From a checkpoint of a small image captioner: decoder layers 12, 12400 steps.
Rows from block 2 of the text decoder, named by matrix and row number. Rows with one number belong to one neuron. Each number is 128 + 24 x the weight over its row's rms, rounded and kept within 0 to 255. All counts start at 0. Numbers have three digits each. After the name is the row's rms in percent of the matrix's.
# fc1: MLP up (decoder.blocks.2.mlp.fc1.weight, 512x128), inputs 0-63
# fc2: MLP down (decoder.blocks.2.mlp.fc2.weight, 128x512, transposed), outputs 0-63
fc1.363 111:137131135141105185124124146161153123141148128102112104147147124108126135115130108130119115095126159115159137125175133121122123105111124108103127202103130096098083139145174146151151114117134130
fc2.363 102:165125151110147170123096126097118112120129124094098181126143106116105130110142069121157128146136150126108124135186179101127170122095068109117104107131122100103184125151163096125133114083093129
fc1.364 104:191126166112083099137069126171134131096085099132137114138130174159154124169172129160121133132115097118127153140124153160121101116115107129150137128156100121124129109114133119110135113150155141
fc2.364 104:138128123102160140130107128164124115149131136106168108148114142118142088129131145117109158151102127097115113144154136117146112116153162113151153086111111131110118128086120117108125131099121142
fc1.365 079:109113147164139135119154145120134104112109142123158089134175151146119101155136072108133123109092098126153141114154143118131121134165111142138084116166124141076142123111153085106159171118164142
fc2.365 077:145136133140084118144102091128118111103105122115172149143115137124126108088150100153139169137092127121124163139127138126076084099114129127114114131148118126127130135130121053144140068141131127
fc1.366 096:156113168195085138131138130127132105149116123094097102133147158106124150100096121168129140136107143138101098110139165127113125139122129086146093126135154143147101173134115170096154112175107117
fc2.366 099:140088133104121143129092165126151117125139101106123117148096167095119112093130123130113161155133147140111104127149165081128156147101123174102159132137152141141133163159123151155166124174117116
fc1.367 096:150116153110167108131111090070146120108128090124106127106126130205127094124134162124129112144139108120126148159143122126137152133148093148127138114118086096147116117137106130131100094126134126
fc2.367 090:141129092137140163110131123123145129146185153125147127109102143159142112091117111125167125105111157171123157160119138169121115108131121117129083103131148170149102118123118131133159079117099155
fc1.368 083:145131105144163106103132140124096116125158147143122138118141125128123169169096149150136136122084140095152114157162147171088162151162108156121143123185101127095125117136147147062122180158139139
fc2.368 093:092133150070138097123131079106134146151145108128084102130131109101132142176096084113081094126154080121129144122158129136112113126133125175086189121142093129131120142138114109142115114140152129
fc1.369 087:126093131145135135139177090149121106109122103160128084136094155172139126138093149108126138119077126128132107108173215155116158127139111138122135127139156155130131112092134130105149110155149102
fc2.369 094:082106154134099138108115170127139116122106139128104158088091139143153151121142077106107135130114095102130101131128114111127140110134156140128092125097137116155108088141147141092137098138128121
fc1.370 098:144066124106128168136094126138130128132119131093121071134123171138164136112162137125108156077143127171171091120122162144130129143089089118148165127134154159147144129155147163130115152102126111
fc2.370 106:135130101164174158133146109070162131141114119162118147135122141137132138190126148111123115157119131129144149138116132140153128083152112116144120170115122196159064119101128114089171142106170118
fc1.371 090:149123139137135188134119129117151118131144098111168098125067135109105130129158105135105096141135155114117083144184120197140067133102135138110114182095141175100129142121119156118117168152145100
fc2.371 092:112132126157102134125110144137142123126118121139094137108158162150073108163147136101116133134131135097111113088157095136169114139161111166117141148082109140127166125128121152118144166149149150
fc1.372 115:132137163138123121142140152168091167117123161139124130118139129063135126127124119129098171132130128134153137136131125093130112164109129112167132117132123135130115151132138134140113131095154174
fc2.372 113:099146144161061173160137090139149113098140121130121144111115127140147147122143156131141145055153115154136117145102178145128121104118145123157112134139132149159135125107109135122125113101133190
fc1.373 102:141122121157127149136072107138102171114148139114175108158128150123137111148127131163140153066094158112117122103152128134129133096146160089137144146118150118113113154110141136178162176125105136
fc2.373 106:115162133126142120108170113088139116106165142136117139162153138109164114143160139113168148144164095151139089137180086112112121115128166153112110143091109158145130122118111096137164094099082145
fc1.374 077:112075120106099126102124159105132133093117093189121121100114103153164129116130139112162087064175152110127115089132145133094149161161087142126122123112112161127147131114127115184113115139106144
fc2.374 085:083143067143119098116142106145069152138144136122118160152148100095134136109087111129121139105139129115162119111135123102172156119105121097137118159126154112107091136148136164128115133102103111
fc1.375 090:096139098129138121093074104131134155096143152118147084132118147133122082122145142099135135120100098068138145142116109120124170115150136181112114150090128110141114158103129158110116089086119124
fc2.375 087:129076126170152138107129078120120150125166145134111151088137155144158107093084134118175137099132125122105155105111112148117119126112132129090116121113128127124132158126147136184077126121130155
fc1.376 111:136130120147117116147126120139139150123108150142078158161152148149130131107136116147105119087121157148137149121136139121115104138097105115152153131080127116098081167135121144106105152080193105
fc2.376 109:118140128113102078134145160159150127119141126148146145132162176134128126105120162129120117128115120073109164134146124049095188130113100109123165125110146107130087149143122111097098194113158158
fc1.377 099:124129142193126122130136128128121182177120096110135145137106080112098151082110087136169117132095134100179111141128125119103110104191073117139130118110132163129131110137092148111120087146085117
fc2.377 105:102118146124101150121118160133178108163125165126126135148175108112083150121089121132160099076072144163126151132103131100123150119112155134115122128153167129148152124065137176099137148127155146
fc1.378 121:131112084195095097123115124090113145156128136133138098115083124126126131099126117130108133126102149127068104144174151167102104132143101169090156136122116147093127123128138148120147117151122123
fc2.378 109:115137165107098135157121120128111119139126109161144133100133137119134091125097127132130103127143099161111160135113120152142138152103106130117122114111115131081175077123162139144102117118115166
fc1.379 116:093115140131130115130079104160100156137145129145136099119118121126141085113146119123155132111134122128111149094160156119166118129149121103105143188129123120112137122143142140151128127095126091
fc2.379 110:151102130143142157139121103166086149124123122115131107107101088098140111099096158133156142130105137152164165148132125138175128099111141126156119179151123087134083129123172104153082144136111116
fc1.380 108:124121101124172147118133101109129183155157131173111140158147145131124072147135119085158162108141130138113124101147139154146119132156121153146123133164111131106119114067086147120120130120169116
fc2.380 109:112136107156132158141099115146161114144135167115116116087126168096101105139092107115104161141126119130116161120150161121174101119130141136155084097096147127134125198130150136129123113115149182
fc1.381 093:142126170115114144103118136156084084144109094138201103141113136123102145131156126113116131067129144149159123119111137188138136155155136122150103125126119119157111141132132123157157102063114153
fc2.381 086:171115137114090118148083122126163107138147140111084140104111142150121144137136119128119157164092150118183102094132092172100105109122152146120144153100121091126125175143100132111108103125094134
fc1.382 107:062131133145113115123138156113136107158099158109134090151147156155125127139102127115152128118121107123147105090122197127125133143127096117095153179147152137109152113128103150148132112112101139
fc2.382 113:154128152139081125127091133170110146140095150159119135108090155145147137126106126085125126131155112090123126152106117169143138160119136137117132112128138149147140072152125128102140143129120169
fc1.383 095:101139120142168146118151110137151124137174116103112117116120097125141108126152114101131110142176145099149117098168170147118142132126141156187122122115109109093102154140115117116160088133100137
fc2.383 099:115126098137136155152101138109176134106152110155141129147166110154161113124108106072123144100079140119095152143071120136124127103172135110114114116120130175136080120148158150144167149151109127
fc1.384 104:162148136150108144078128114127085164109122157097145129130130146133135118118102087127141102132098117167168133138122101144133103143151189136094124139149100108121128122116127134149098175094091128
fc2.384 108:148103158137103152102125100114128110105136104141138125122110159114136109154109109125106115147152132152106146119148069128125122145117117110108137145170128144155158088121154135138117157156124170
fc1.385 107:106106178145179127129116149086116094166140128129129154147090149119134138151101077140110120146147082109135173164165136131146143139146153111148147157125123142091159103161116154159125089151130139
fc2.385 106:131122133180128116087150170078123092117095097099146090147162131134120132117109098148112112138130146133129164195134119118126063134112172131106142153140155162114126134160118126158104165105132135
fc1.386 101:083119169105106099141119118168111132181134154161120153123123111109104159144112092116162133132129130131145125125101117126099147147092161114119140106195132167116097136114140136099155134138149120
fc2.386 102:140150128126139093104121107127140152143091133136104162165139121078122100142091078099125187163119161135091134105141143143071120152116101160139119174125112122124116109125159128160163103116137145
fc1.387 086:127158113124085151146118115180111148120137127105125105121134143147136138148106118159157133134117138107169145119161112103145125139114142131122170157118134144121093143119161114124066098078161109
fc2.387 102:111129159184179099137174120111091139108123103138127103109126087184115125164200135099148175144152115162107135105127161127137136111176123126111128066101117153123121124117118105124148137149115128
fc1.388 088:156125143111085103116140067146121139181185147115145135116129146105139107126135131138117109088109105142181107089160148153151183133119110134179132131070149087136101159148148119115133142137129080
fc2.388 086:115137112155119088150115066127098120121137121104166105132136124126119153153122139128161113079084126138146126112184141092127121100142171119148137096086135112097148120137192122129151132086098149
fc1.389 106:144112107164154105111173076180134163131141133122118097127155095144157126118166150118095114131099157100169128089135129145110149106139102104118149154114099110135123108152145138138106146111093102
fc2.389 108:142116124113152093116139130151117133136123147083109135158181131135107154088103157165055126132125128107150139080131111103096104131180096156095148142085122118134115113116159092109122131133117151
fc1.390 104:101082177121134147106145154154091140128163116092153108150133096083146174140110152142117117142134124112140030137148122127148151125174125150143115124150154124138096198131125122118103164114156102
fc2.390 104:092096160142159176162119130133149139132161147120146107146143114103135144138136134119141109119159147144148108143137116150114124099074138152127075103149159166100092133160144132125134112077110146
fc1.391 115:146151117172133108138171115116160084114059070142085106135111124106121099143132119120133143134127145127137171183128160119083124109115182136114073085113109132125123126139140122132119126158115099
fc2.391 107:127164211157118117159148129105152111131075122148104138131109185125143081155138114105124103129139098125143136098108127113097109139130179132147124130115116152156124159140137113122113099120169115
fc1.392 121:065118171147127134083096100151140134144105134138133116123135141109163116133150153138078095146110162120091110144072166097179152146144128167143085107137110133148107198128133106097130102144128150
fc2.392 118:099149162136110124099096115111118086187158130145170157120165144142123149139115133101150107108110098118132126133109123137159127110160116141124126085171125115102105122111119111124136128078180110
fc1.393 124:140118115148169138134079080096086152160120166130099105129129123125100132147128118128113097079122121141110148129187119139138136112141095105154132124105114097136137147121136129129143102108070116
fc2.393 118:137133111129105190166136104124108107152150086111158138110181095114132123130133138091165116134105135120101099171131100129147133142157155147141070154113115142182147134120125144127143048163133079
fc1.394 093:129124130177164121142127121108152086075142129156146131124141156148089127096134108175083130108124121145080166112082102144102130102131158143163117128103134138153120120079098124143106107126131119
fc2.394 097:161156104091135142146135122086131110097179135165111113136085151141131126135108140094147122137128113098136129135085114096156150126133147115119107121107154097159112122092138119160109113160130132
fc1.395 083:148142151142138144116146130124147112149149126101169104137121093146112141199136100122146116113112104153142110133140103136100116140123155141132118123103107129088127167124173136094115166103142151
fc2.395 085:144126115105145132132138141126112094125132177113113125086149147070092109085135135115135132115108120152125159089132080111128092132129150156154133132124123165134156116085140093142122122135128158
fc1.396 096:097211155145140126054133100146135144130161132148114132126122143134097130093136125062098130137150092126157133139102122155154113125115125130149131111086110129139156101155100145098145093123109142
fc2.396 093:091126174111168150182125140094166121129118116082114128138148187114103169151087150168151113145129120110116141158107170128144122164129098104124126089137120154101113072135109142167109147122099147
fc1.397 090:146105132157109122119143149118156095094115099120146107093164108160143172125137113179123126106108121109139134137155143143183141151204106096159111121145147119137096099169159148129152125173106106
fc2.397 084:094145108169126115141116128163113129146135121088156126169106149169130116141108177132098153138159153185142150129131151072086066124138128178136161123149094092105104141136130158158103132111102106
fc1.398 090:134098124164143133171105100141098165093141123160162135132127096112157144123099091120124110128137173106117137088137132136116090124137134153106104186170092079102139156171117111146144139115133146
fc2.398 090:122156140163151108122135132124083102056126157131159153122125090099146158117111158144129094147150113147103114123149120118130170138136124111159138176116151128161159158136101118150070164128143137
fc1.399 093:107114136156148135128126125143101130135115136118126139114103130149119183117115139131151124100113143167114113156104136100139074131149128135136098142104162114128095161162141129138104145084141118
fc2.399 093:126096167092142152097123127124118109115098115115096166129117133124108118117097175127118138121153105106126115135180131126110138111110070125145101135159091164081107118123083135138125112137122097
fc1.400 103:109123156127151163100121142145106115069148116104090091130129130194125138141128107146106102084125115094128124131149138109164127170140148134157147186145130149129141141140139152089139117130092106
fc2.400 108:116128114167083145152133154177155074122160102111144151125170157136117118164173142143124121095098141147108142130132129130149112117155136186130129174128135114106125160136154085138094166163124121
fc1.401 089:154135095126135153150160137128129171159117102124107099124111101154132139085111104091130147073140140165126151127181167111113151159126109088168143142105107100077096129152111121109095121144168134
fc2.401 093:125101070136105138154110126124112175143070122153129142139140084086153150091160153138142089115150124098109209152133157172154169122139103118126155150151117126125106100106100115110119174171156150
fc1.402 087:119144148127150117120099091152092146128117144148092133135126141157161140125130113173143114122116151171097074120135132142117107145065128139138160116134086087128154145121132171155187109118142162
fc2.402 095:130110101093124101132105142149080144117112131117141129137104143161083177102139145139118134140134114101140123184114139140118179137126150139091140161059152111127172147158125116142113166113129109
fc1.403 093:157122094117148119134122124114175136107114132121138124140138153106147116079114107137169116114104133162131105105100127095124107132120150109168157118111164139129113123137158122141147134097118123
fc2.403 093:151129127112104143122104164101159109135109116144114116110126118113125119109135106142115129089096132105164131164186116184156117081108120109064124164155076121110109134091095096131128135163130098
fc1.404 106:137134105119143104099161157134113127126129116185149120110126118142079117148118130139123131116119106128119108127138098148166124091175143137124115167159126108120131105143088132117158081119167157
fc2.404 102:126123094121100114142131096124139143108151108122124125117124147175120095142131112117139159151101094140121133166096158096191151091138151121113106103120123153118137123146117168173081136124127126
fc1.405 098:128144141127180129099144168110110126140140086112170113136088098137094109119167103096079141099136093163113087133164144137085103106147118101117110159141161114172127171124128144094116125123144112
fc2.405 100:139145132177112076125151143153108136150160157108124154120077106167153136123104109117156111109156145142119119128109104145093138125119125084120168120116108143132144130114149153115155139106069173
fc1.406 096:137158142138158159106145111106141132137120143167141109148100111149101099140092145139132096099112089153129124142156162138147145095113085110130101083104118148094092114158094143142149110110085127
fc2.406 106:109151170135121167142147106148098168111143181129119087100146138153154181141079116152147118113061150101150087135158154117133147109165125140097125112134131133086139145152163133146129180157103119
fc1.407 089:144107129138158118103125089139092125110143122128115121126151144156108155073125143145124100124142168109099107088116120145147138140105141136159084130153097141177119166106107122104122194150150124
fc2.407 091:142120086177132161100130107132166133123136110091131119123094158131165148097163109114122133120152167159132137105115096164087124126117155093105118099110163120145156151133121136135114162116126135
fc1.408 108:131148126127099110132116113097127126078109127107156130154156098156130148180072131125091146159118119150107145120140116134069129150130133122148094147119140096095101158150167159104105146155138140
fc2.408 106:105130164137147120102144149113137128075120160101124119129144131164094100157138112106150104147164178149112160143133159106097139125117132137111092107136096134123109144115141113119110132171123104
fc1.409 085:140133140112162136157121121106106117140100125148148156109099108113105127116101132128154126140129149124124125166085101139116115108175083135146136144089121140072119134153139179102129143110112151
fc2.409 084:099136094125143107125151174134124145131114156103111115114147098120107137097131124140118094163126139117119183151104149108114160138123141163163164135116132160123125110108099155117114105123083132
fc1.410 103:144131140101166122125110110127140149118162081143098103136123154102152163127143101133165152138123151128148133165109137167108138109162122131095151146133113116122133140134135081139121074114139130
fc2.410 098:119129126124129122085155158159139147120140104152129080130178177098133116134107111140145135126141080111106121127175088121135138116142153156099133050141097102181120143100159140157119109149127156
fc1.411 111:149135118157143159109139133091142128116104117081125111106143144143152146124099127151163149111118122117135107107138153173112082084111132125144163158142097147147052134142114139131141153101138118
fc2.411 108:167115122107154132150123104115116122146141118145125160148116123107117125175117110135154159147104120147113164169122121120066096159110084158122160151134139098131111134098151130124147179109157068
fc1.412 100:119118154120168139126150139135076122127156113126161120194118145102106119144092105146142122100098136148163126145139188135125130150122115179137146125136101147074093131164125164165109106126157130
fc2.412 098:095135117112123087144138152157125081141095138133122127141123119087153111106111096142125077134143125116122110136168136183146154102121112169152088134127123096140125111108121108151119133111118154
fc1.413 105:113148117133163141129128133184084127155159094167166108104107096147147135089122157126124167117075130119151102086139123144146089160129125150125158135141089146110100127105145166137084189143103115
fc2.413 102:107164108182116112137123162120111160125087130109109092153106127135157106164164131150170143125156087129135106121145150103149150155151119137091108172105115161142159105135134162121114143129126113
fc1.414 110:129133128145105167108143131117139156162118159125101083114136161167148094083135149093146148081113149141145103133119147146119103165116081104113137153166123134153162111128138128116089070142138118
fc2.414 094:117143116133141128112111140128097124141175141139139130079115139119152137123143124102171114155095151124082124128105114146114103139162124105102121132128125095096144125160147120147139107167128161
fc1.415 114:139164183118124133116133150178093097113180131182126104132093131145147163173143114151181104123143101153094121162138142107127136115125128131097122100142130117127063130123136078097149116113120105
fc2.415 115:123092110101091133123128150120092125154158145082138149134108113135168095149173161106148145132070144174105115107121125123124154105116126113124118122179078152145160120144070143110151137077142132
fc1.416 087:080150106101138123104148118135105146124134118183123075133122137130139091091127132117163096175114143098094111120086190115119108092118114120145133143130126155108077113127125139156105148119116092
fc2.416 092:147137142142136144105161135095127106156102162117151129121162131115111114090139103120123100109106127148161135109132109152128098108108151131075094112130139115126152129113175063119103156115122166
fc1.417 083:128140134114108133115188098113121161157152140143105125143104083104125153124133125153120135173114114116142114143167065179132137149095144138133089135128164157149149083135149116150109174138119118
fc2.417 079:120142123131154104157104137162096112103088136142147112122156120125096111113106146109091116106115135113116146141143124108157153191112131122149136112154080111126125151127120142151119108132107155
fc1.418 093:146088080109173151159118085133141107133140118117165110124161170132074106113083129123109130144128112112126114120154120170126153102110095121139130125163098151092140103093154158119108102091130100
fc2.418 094:110125128122156118132133135090092123137095156136144142083105104123138113106152148133143123117128191108171144120116123118126145124114143102129087115108113162158152089134161126152178129136159094
fc1.419 126:138116176115096133113136131098106204134111085110144144129095121113128144117131154086144147160145122153159117120136112113135105108151133141149154120122189195121129155124124138131093074125130136
fc2.419 125:131130157162154147121129130125079142133138094124146117129147143135094129094190132105119132126146155074106196068085125143094108120130149107124126102093161145101155149106139120114135115122146122
fc1.420 095:191160173158100128132084087110141150103092126106139124098153091111120121103162137128098132160143140108101131140120124120069138115128119136159163132108160127116111135162160126102107135175125117
fc2.420 091:096143119139120149120097083194144156132135145135132103062140117103151103112124107136076128152123139150115139099144126094138144151109127108096096145156133097100100127124143170135115146111129171
fc1.421 101:100098132097115116152135146162120114111138103097093075108139100158131136134119119145120120120122113143117133098142120112138142132090138120157084100192175177122153160114127158122122153148086139
fc2.421 102:119171141126124135111126157151106110104113129176149158121120143108092120137122151162096130102166107156121164109175166123168165120115131141142073121111156153127175147143115106120103121193139102
fc1.422 107:123145110152124111134100108076109126127136091113125101139128135116131117109126126165144117141099086119157144112167139159099140110146126168148109104155141116098130155135127093148149178076066097
fc2.422 101:169133118174146137126122114160126112140163150180165151144115133130178122101151107169106133143080083131145139146147130127141117150168115112109129101087147104114115160074127099140130151112088095
fc1.423 081:111083159087115125130141147118127110178120133099100113112106157092119123137154134095101134147186120139135152161118140155134090111147134091149137136127110136104088141152100155136107115127140080
fc2.423 080:110098125120135120128151130125132153129103108122146110079112144098176145180127174101132120081102090168103109114112119155096102112116150102164137107102115125105115109157133152138119173127147092
fc1.424 101:146099107116165156185118112112114118142156094148115151153132127165127143103110142170098118144139179099163111115112183144135172120108120114121113133118127101130104106083147137112102123109124140
fc2.424 105:141095076140114132140180143113132101118144144140078137161107128137115128095162088163170106125101146111135123095099122139152106098086184089137121103150130121166182126115128146119119127108111129
fc1.425 110:132107158136103129134129160118163157137120109101099096095099072139126140146118158127106128118143123119147082102200154130135120134142108102108152163160134134139103115123163124144145156144103162
fc2.425 107:097107128130097130137147153142140174104142148091106124121135203152121134127129163149093131096088125117158163116133153164131138139126135156116144156163142132135125122151103102105139165142093151
fc1.426 112:144103211164147124105121126194092148151136156127131148093145150168116148152089120068103106109141120139148118100106161150150117141137103125140174126126148114129108162123146096100124113089162139
fc2.426 107:133112139136174124118153106106088133149122100152117144150113159125132128144141123149109120157155168138116099150126102120180152080145071133124099137145132118150112139133137116176138130128108125
fc1.427 090:148136162108144080099107148146130144136083130111095099134084133148123133148083132131130139086135134112134125139130122156137132144099148153152123134140074123116129150120093161127140103086131162
fc2.427 090:138138179119161100117174115136114121100109128150147122108198091161138154153135133177142123118164143143134122119157148170149123168155146135130152120139142120108174122138125138152133132126123137
fc1.428 084:144082157127106115105147148107159135114127124138135146180128110128144102101129105132113113115104092148131122143152152128152121170119137118163144070135107155137110111135163125137156086138102131
fc2.428 086:115124145138150141132103087137160116160123132154099098190118151123130117109144168171114123128153121097107141137117122154134160087132116151110154157138139140152103160116108117128121144137108127
fc1.429 104:080087141141109113147109104144103100082093132145151111136097129126087111127130176119117133125123118164122151118130098174108105124137119123161103127142093089115149136146173130093128123105154129
fc2.429 103:118126129124114125130170134144119125143141133116136147148110085121106118202144116145178161145146148149152084136158152118119161122132148124111148126147123095115175130111138135140067143139131110
fc1.430 096:088084127111122124124141134094101155107134118136209136104129141114136123142139111147101093136122121130174159092202120141158104117140132160145122130118125091144107150123110136129134089134157105
fc2.430 099:109116106126156120126088123129088168127162110119121159163128152112130095123127137103105166177169109171137133132143143133120124135156138135136133098136077089150069136132136133156113083099109123
fc1.431 090:129138109104152105086139098132213102112134119138132145119139081163123121132091124145131110136138124177130116118123165183088103118121100108134111167140154126126103117187138136148086116111111126
fc2.431 089:120141109098167145130140140116138092131132093065149178101107140162153121085131082168126119139076154121109128146137100139104150102145158116129114099091113093153118128122145093142111161167124125
fc1.432 099:150115142145129158131184112125201186096128098162122141058122139111094143112113131104119141144134110121116119132143163141125137161178126106150111105175138099149137175148115186107123134140101104
fc2.432 105:110138118095141114129145128101176119132103125130097119151096156104131099109133111118121150168141107156131132152121125133066080087084117161126125144130113137112124133100123134114139149098147130
fc1.433 112:130114170140100127118149154118085091118101153115148075129108097131168152163120123131146088137173090144148139132109118123122157114153111148148162144112149130120129105142126095126122105076108123
fc2.433 110:108147115113127123106134118156096099096093106115157140127117116124177116120175147129170137156122127113190116162155107174102134132139109135095142169161174121136154121091105155150133103125118123
fc1.434 115:102183135144116141106151134091150109117144139149117115154113127129142111186109123137086100091151122110120130139130143123162108152116148079119134121138116142108115133142115127110096098154128134
fc2.434 114:141152104085163146139121133108131067100134099159160108128182137137147099158135143134149149117139101117141131131138153061140174160132190098126149078136149106085164109113144111136115132133102140
fc1.435 092:134135127109080129087150116128104112111109119149101106152108156131125107167137076130111140119105140165145127167104118159161110128174131109099140148184060156129083126118148159124118146109099138
fc2.435 100:191097154099126170121134114150182143095136142140136116116075151157129138154131150138136118127118088141105129146113139124191146160161109112115173124139105121116119137136145168138152107144107143
fc1.436 088:131159130135166142087180114134108119138163133113119124151104151138144117138107144143148118133124133156107162140098164137111105117127131141162182134105100147103099174167123160096085073112104128
fc2.436 096:119135134121130148134123150141194103160122165125098076133145111176126144133113144141163096106121089127105112137159168148121114097180119130159111149116107122176124135120166135133166185160147145
fc1.437 075:144159105112099115131122127128107130124124149134128083110127128147140129118130131148104132167182144144122107110120144081156067162118129136159123140122119133136042110119130144105137173110118139
fc2.437 080:153113137168148109173126137103142114113138082169148128157125097112108139125097124137145144122079104169108140156144186098109133124105094133170111099154064109149146084149149088090129166118094168
fc1.438 102:153120150143091119120149144157113134160118101121141090113108109129151179103144176110162161132128098125105122121104150106134064121147146114163151150170122129116111148149143123175088122152105087
fc2.438 099:138146156123126115117158150089144150157103161143113114071139133113177116165149097077114121131110138106132145124128133111127115088116143142094101143101139109152122083094056102171129114108132131
fc1.439 108:134151119092122140128127129118144161090162094101136117112103163113144150128093159126123124125136117129164117146108159102089111143104149147152144129151118137118128106137144125144139148086147112
fc2.439 106:137118137096143171101099145129125125163125095118116153106100116133126137130108174148083081134107138149132101151126138101088115129115108096093092144128169168129158106155156128164110089123151132
fc1.440 101:150153111149186098112119147128124112115168107142152158093127154094158167112133121141138131147100152122142159156122149125096119163108167144098093166121078128138139141142090143081161143128121086
fc2.440 098:151141119124162108156108101099129147096154115071102170105120169094152112169144111123159089068117134124159125160140128115117095085103143106145136145142128108076116162124143173134101129107150135
fc1.441 092:113094115067074093140120156138121126110156116134155100090106100089115132099133117107164107167146132146147117183125102134090136115144073142161157154090142075126152124109138132137111145148090153
fc2.441 096:117113121158119094109107116141120151168161128154100117130111147170143129086098103154136154108111085090156155102124126153169115112153113140145111130152110150084132135124115117140160093157117120
fc1.442 102:090116106112150171119120105102099131146117113156135142112121162142099135127110080149138150209117101110104130112153111121127124149150120110116162078139096105148117133099112113150104127127146141
fc2.442 102:162137162156119128122151161121100111103138126109132139149141165119082083128136149130138130094160113130114160107142141149134150111135132116142110140133139162181153086180085163142141116119114123
fc1.443 087:133128135134121132141108146143090106154085148118182142134089111137134103116097096105139128097104138105106117146120108098138151162124128152182130137185144110089115125108104162097144123146112136
fc2.443 093:141125136149140123128099131143137132110128151110091147136150105113104155087120130125126163134113127117135138112183143088114130137137113089146130132140137120079154120116136144203160123123128169
fc1.444 120:176115163130133068086117136065103144132101120121127130100129120157122152122152127100108168157126116154142125163145090170101126089157148145140125085138132133124130090174103132113184126137127084
fc2.444 110:127138117150125114130178096111090101104132077140172125138112128175112147141125154144142088162163119124136119136109133130146083133151129112139165106103070137162146143124169131120082095153103100
fc1.445 120:157151129125114103144118133099126145146090106100137104144109129096114118086128141125156103149210156110146134132122131121121147116113167124122171127097151127122107155155098164140136103113144179
fc2.445 118:119145137124148124135145132143115124156128139131122118129091130104139124133116106156129106155158122122148132105172135080125169127097163122114184116083148085101127131153157130132135137095128159
fc1.446 104:176074122123131102124128165134138150146062152163123133109133141179150137157159128121147158101119133169149089165125121117148187124154099082096144112156138137124135108130094137130097136134167107
fc2.446 102:128113165084113101100102159122120127137170141138137144120121123156134159137104145111117142093133127091133123161085119121185123120144079128102122113141081129122097127147103137152073163124090090
fc1.447 124:141116133093149154105166104079127149138111113142120172115133127137121128143120164187120104167112122150151097150138095129109080109156162100185175116159113096124106124125135135080090088101169156
fc2.447 123:114140155173150153129170076100122158096109128144139144111117111104133106125131118163129114112117170137096117157176143096141139136146122143100147115108130132160120122131158173139105109140112145
fc1.448 093:107083143137127174109101117192113129099148132090192148136099136136125142103126145148122104178156105142117120139121136160093124123183099112100132098148118165097098131154131159113130112126119134
fc2.448 090:115142137107194171112146104138124132138119152123152171137123144070151129113108111152135134121125136083143102123101128146091137138126153108098142179142100143120117130162115109132118099081136113
fc1.449 100:107136151097155117105145147136149101131152090193110110176142158120165071080140149130151132116125096141108153129122138131092091117130158100161150124149150158146072159156164165125127136121111125
fc2.449 104:095142131126124124121104142124137125139084154151142133130127118100155105140135110115169140080136149113133115077131091094112149124109227109145109107122111131146138137142115147121135145114120106
fc1.450 112:141121142121159132120138109160126133088161127139095111122123162136122084133129139123125109119121146141086132098110134106128157140113104100141085124130150168127107107154134119123142104098146118
fc2.450 101:166120168142096130116123117160149123184149126140139125091126103102129119115134148136090094129137106160129136126158129099136139139155162103108151123125162148138160154109158115104158131147118100
fc1.451 088:145137152154152154110106136098070117119168146112101133108118160124105132171115114147123133155133131139127142175142141163131114192155154134104127172148125098094105163147172125099095137134148108
fc2.451 091:133146119106136125118076135148100129133131151151167118123194099110113130144077138139122155120142125120127130148123122144159134117167075114086088102128106144118095105166114122133126146150147154
fc1.452 100:106116126108114155090133134104117101146100099153125099105122090144155133122188128155155096133156140097096104083053123168121155117147092132135133137137167096072120124105142141152144148138198101
fc2.452 105:116150130095127128071134141146113168121151143102062098141147155112137121096142150128117105123106081103111121135101122106118120115111142114111167160139115164124146140133114100142093120153144163
fc1.453 097:099097132105161117099161141155161102141114126179090137133132115149112122127158130151087175081108135116109103092157120149117137108176118128115130127140115166115156139134150148120106142086153148
fc2.453 091:123144130104123111133155117171143099156195129122114147165087157117100135134069133097151118130180137111114140115117158120111127120134164108129097158135115076136108096123130146092164097153150131
fc1.454 093:130180128163139127128113138149153152089128122122153103124156141130129133111112100112120127171132173089122058106104189119145110101109161120111115180140124098143133114129155135108117103082117141
fc2.454 090:138082084140137098139154098111102161156138117087099088151151127136125138132102101133131139123159104135087111138125124151117127112162109124176111160138109148159120152101167106112155091154110132
fc1.455 096:113146142127099171137129111092136140126112123107123154109117129168150101095110122156104096110118111138134114155155159117116115173165125080146170121115111126157148065129146176128106132112153153
fc2.455 101:093124094118122143070107098148122128129132122114111142099129088158104115129128111170162100175120169164157158139117159124128176142092126091129158145122089136088123129115124136160110132168112118
fc1.456 122:138110108163140129144120140151134142165098124145140101131104104082165112190118106143129135154098173136139165117122150142086141105128098136172139108157140129150148168143148114143107134096122114
fc2.456 113:108145133078121171140122147147104149177138126128121111127122136119096122166147153164101113152107142126136144120071144170130147172118105076120116109132147124121111108087152156121141121114080155
fc1.457 096:145141129152098119079102135153141099122174130162137150138118159137099136092121134179139141111093178166160132149134167154151094129141129147156114138129106112105123156136140096134151153110137122
fc2.457 090:136113114144082118139105154128087114121144138142117151119150135157089199148116154103145097151148115143093114163141134087099143114085108185133149113118139122162138119122135091124136089164144118
fc1.458 096:113173129146139123128125084147125133133077124157143096149132136147145162130111111141132114153096158132148166061117162172107130102086105108132091132167133095127120166155126151127129136116072142
fc2.458 094:127132159148120103095111113159123141090133175175154127125109123103169154135109173159127104125137155160150121127174154100130118112104091122128117134107167158106168150091086135187109129105102111
fc1.459 117:151151172116118171109115127114133181115128113134101153160145132108126124134127145101136095116150136130105116169150128141130123142099131173150113139146129128135160114111108125168088120107085142
fc2.459 115:146163148108155183115107120124150078133171085151124153161165138092139110133113124134127138189140128090119127150122133142121143122166145135113129139135078114148165109110119122161079070093096156
fc1.460 086:157150166115116156143099116144148124127146127164114132124153151109159110117126138121122107103113109118141156122135141164123116150140105148170154156126133160141122121124109136136109116097120145
fc2.460 084:126117130120101145144113149078115171113144125125101125114143097125134184134134151116109139128129155129143116138116161132170148117100180147160111152119083114172161132123083106085102101101140097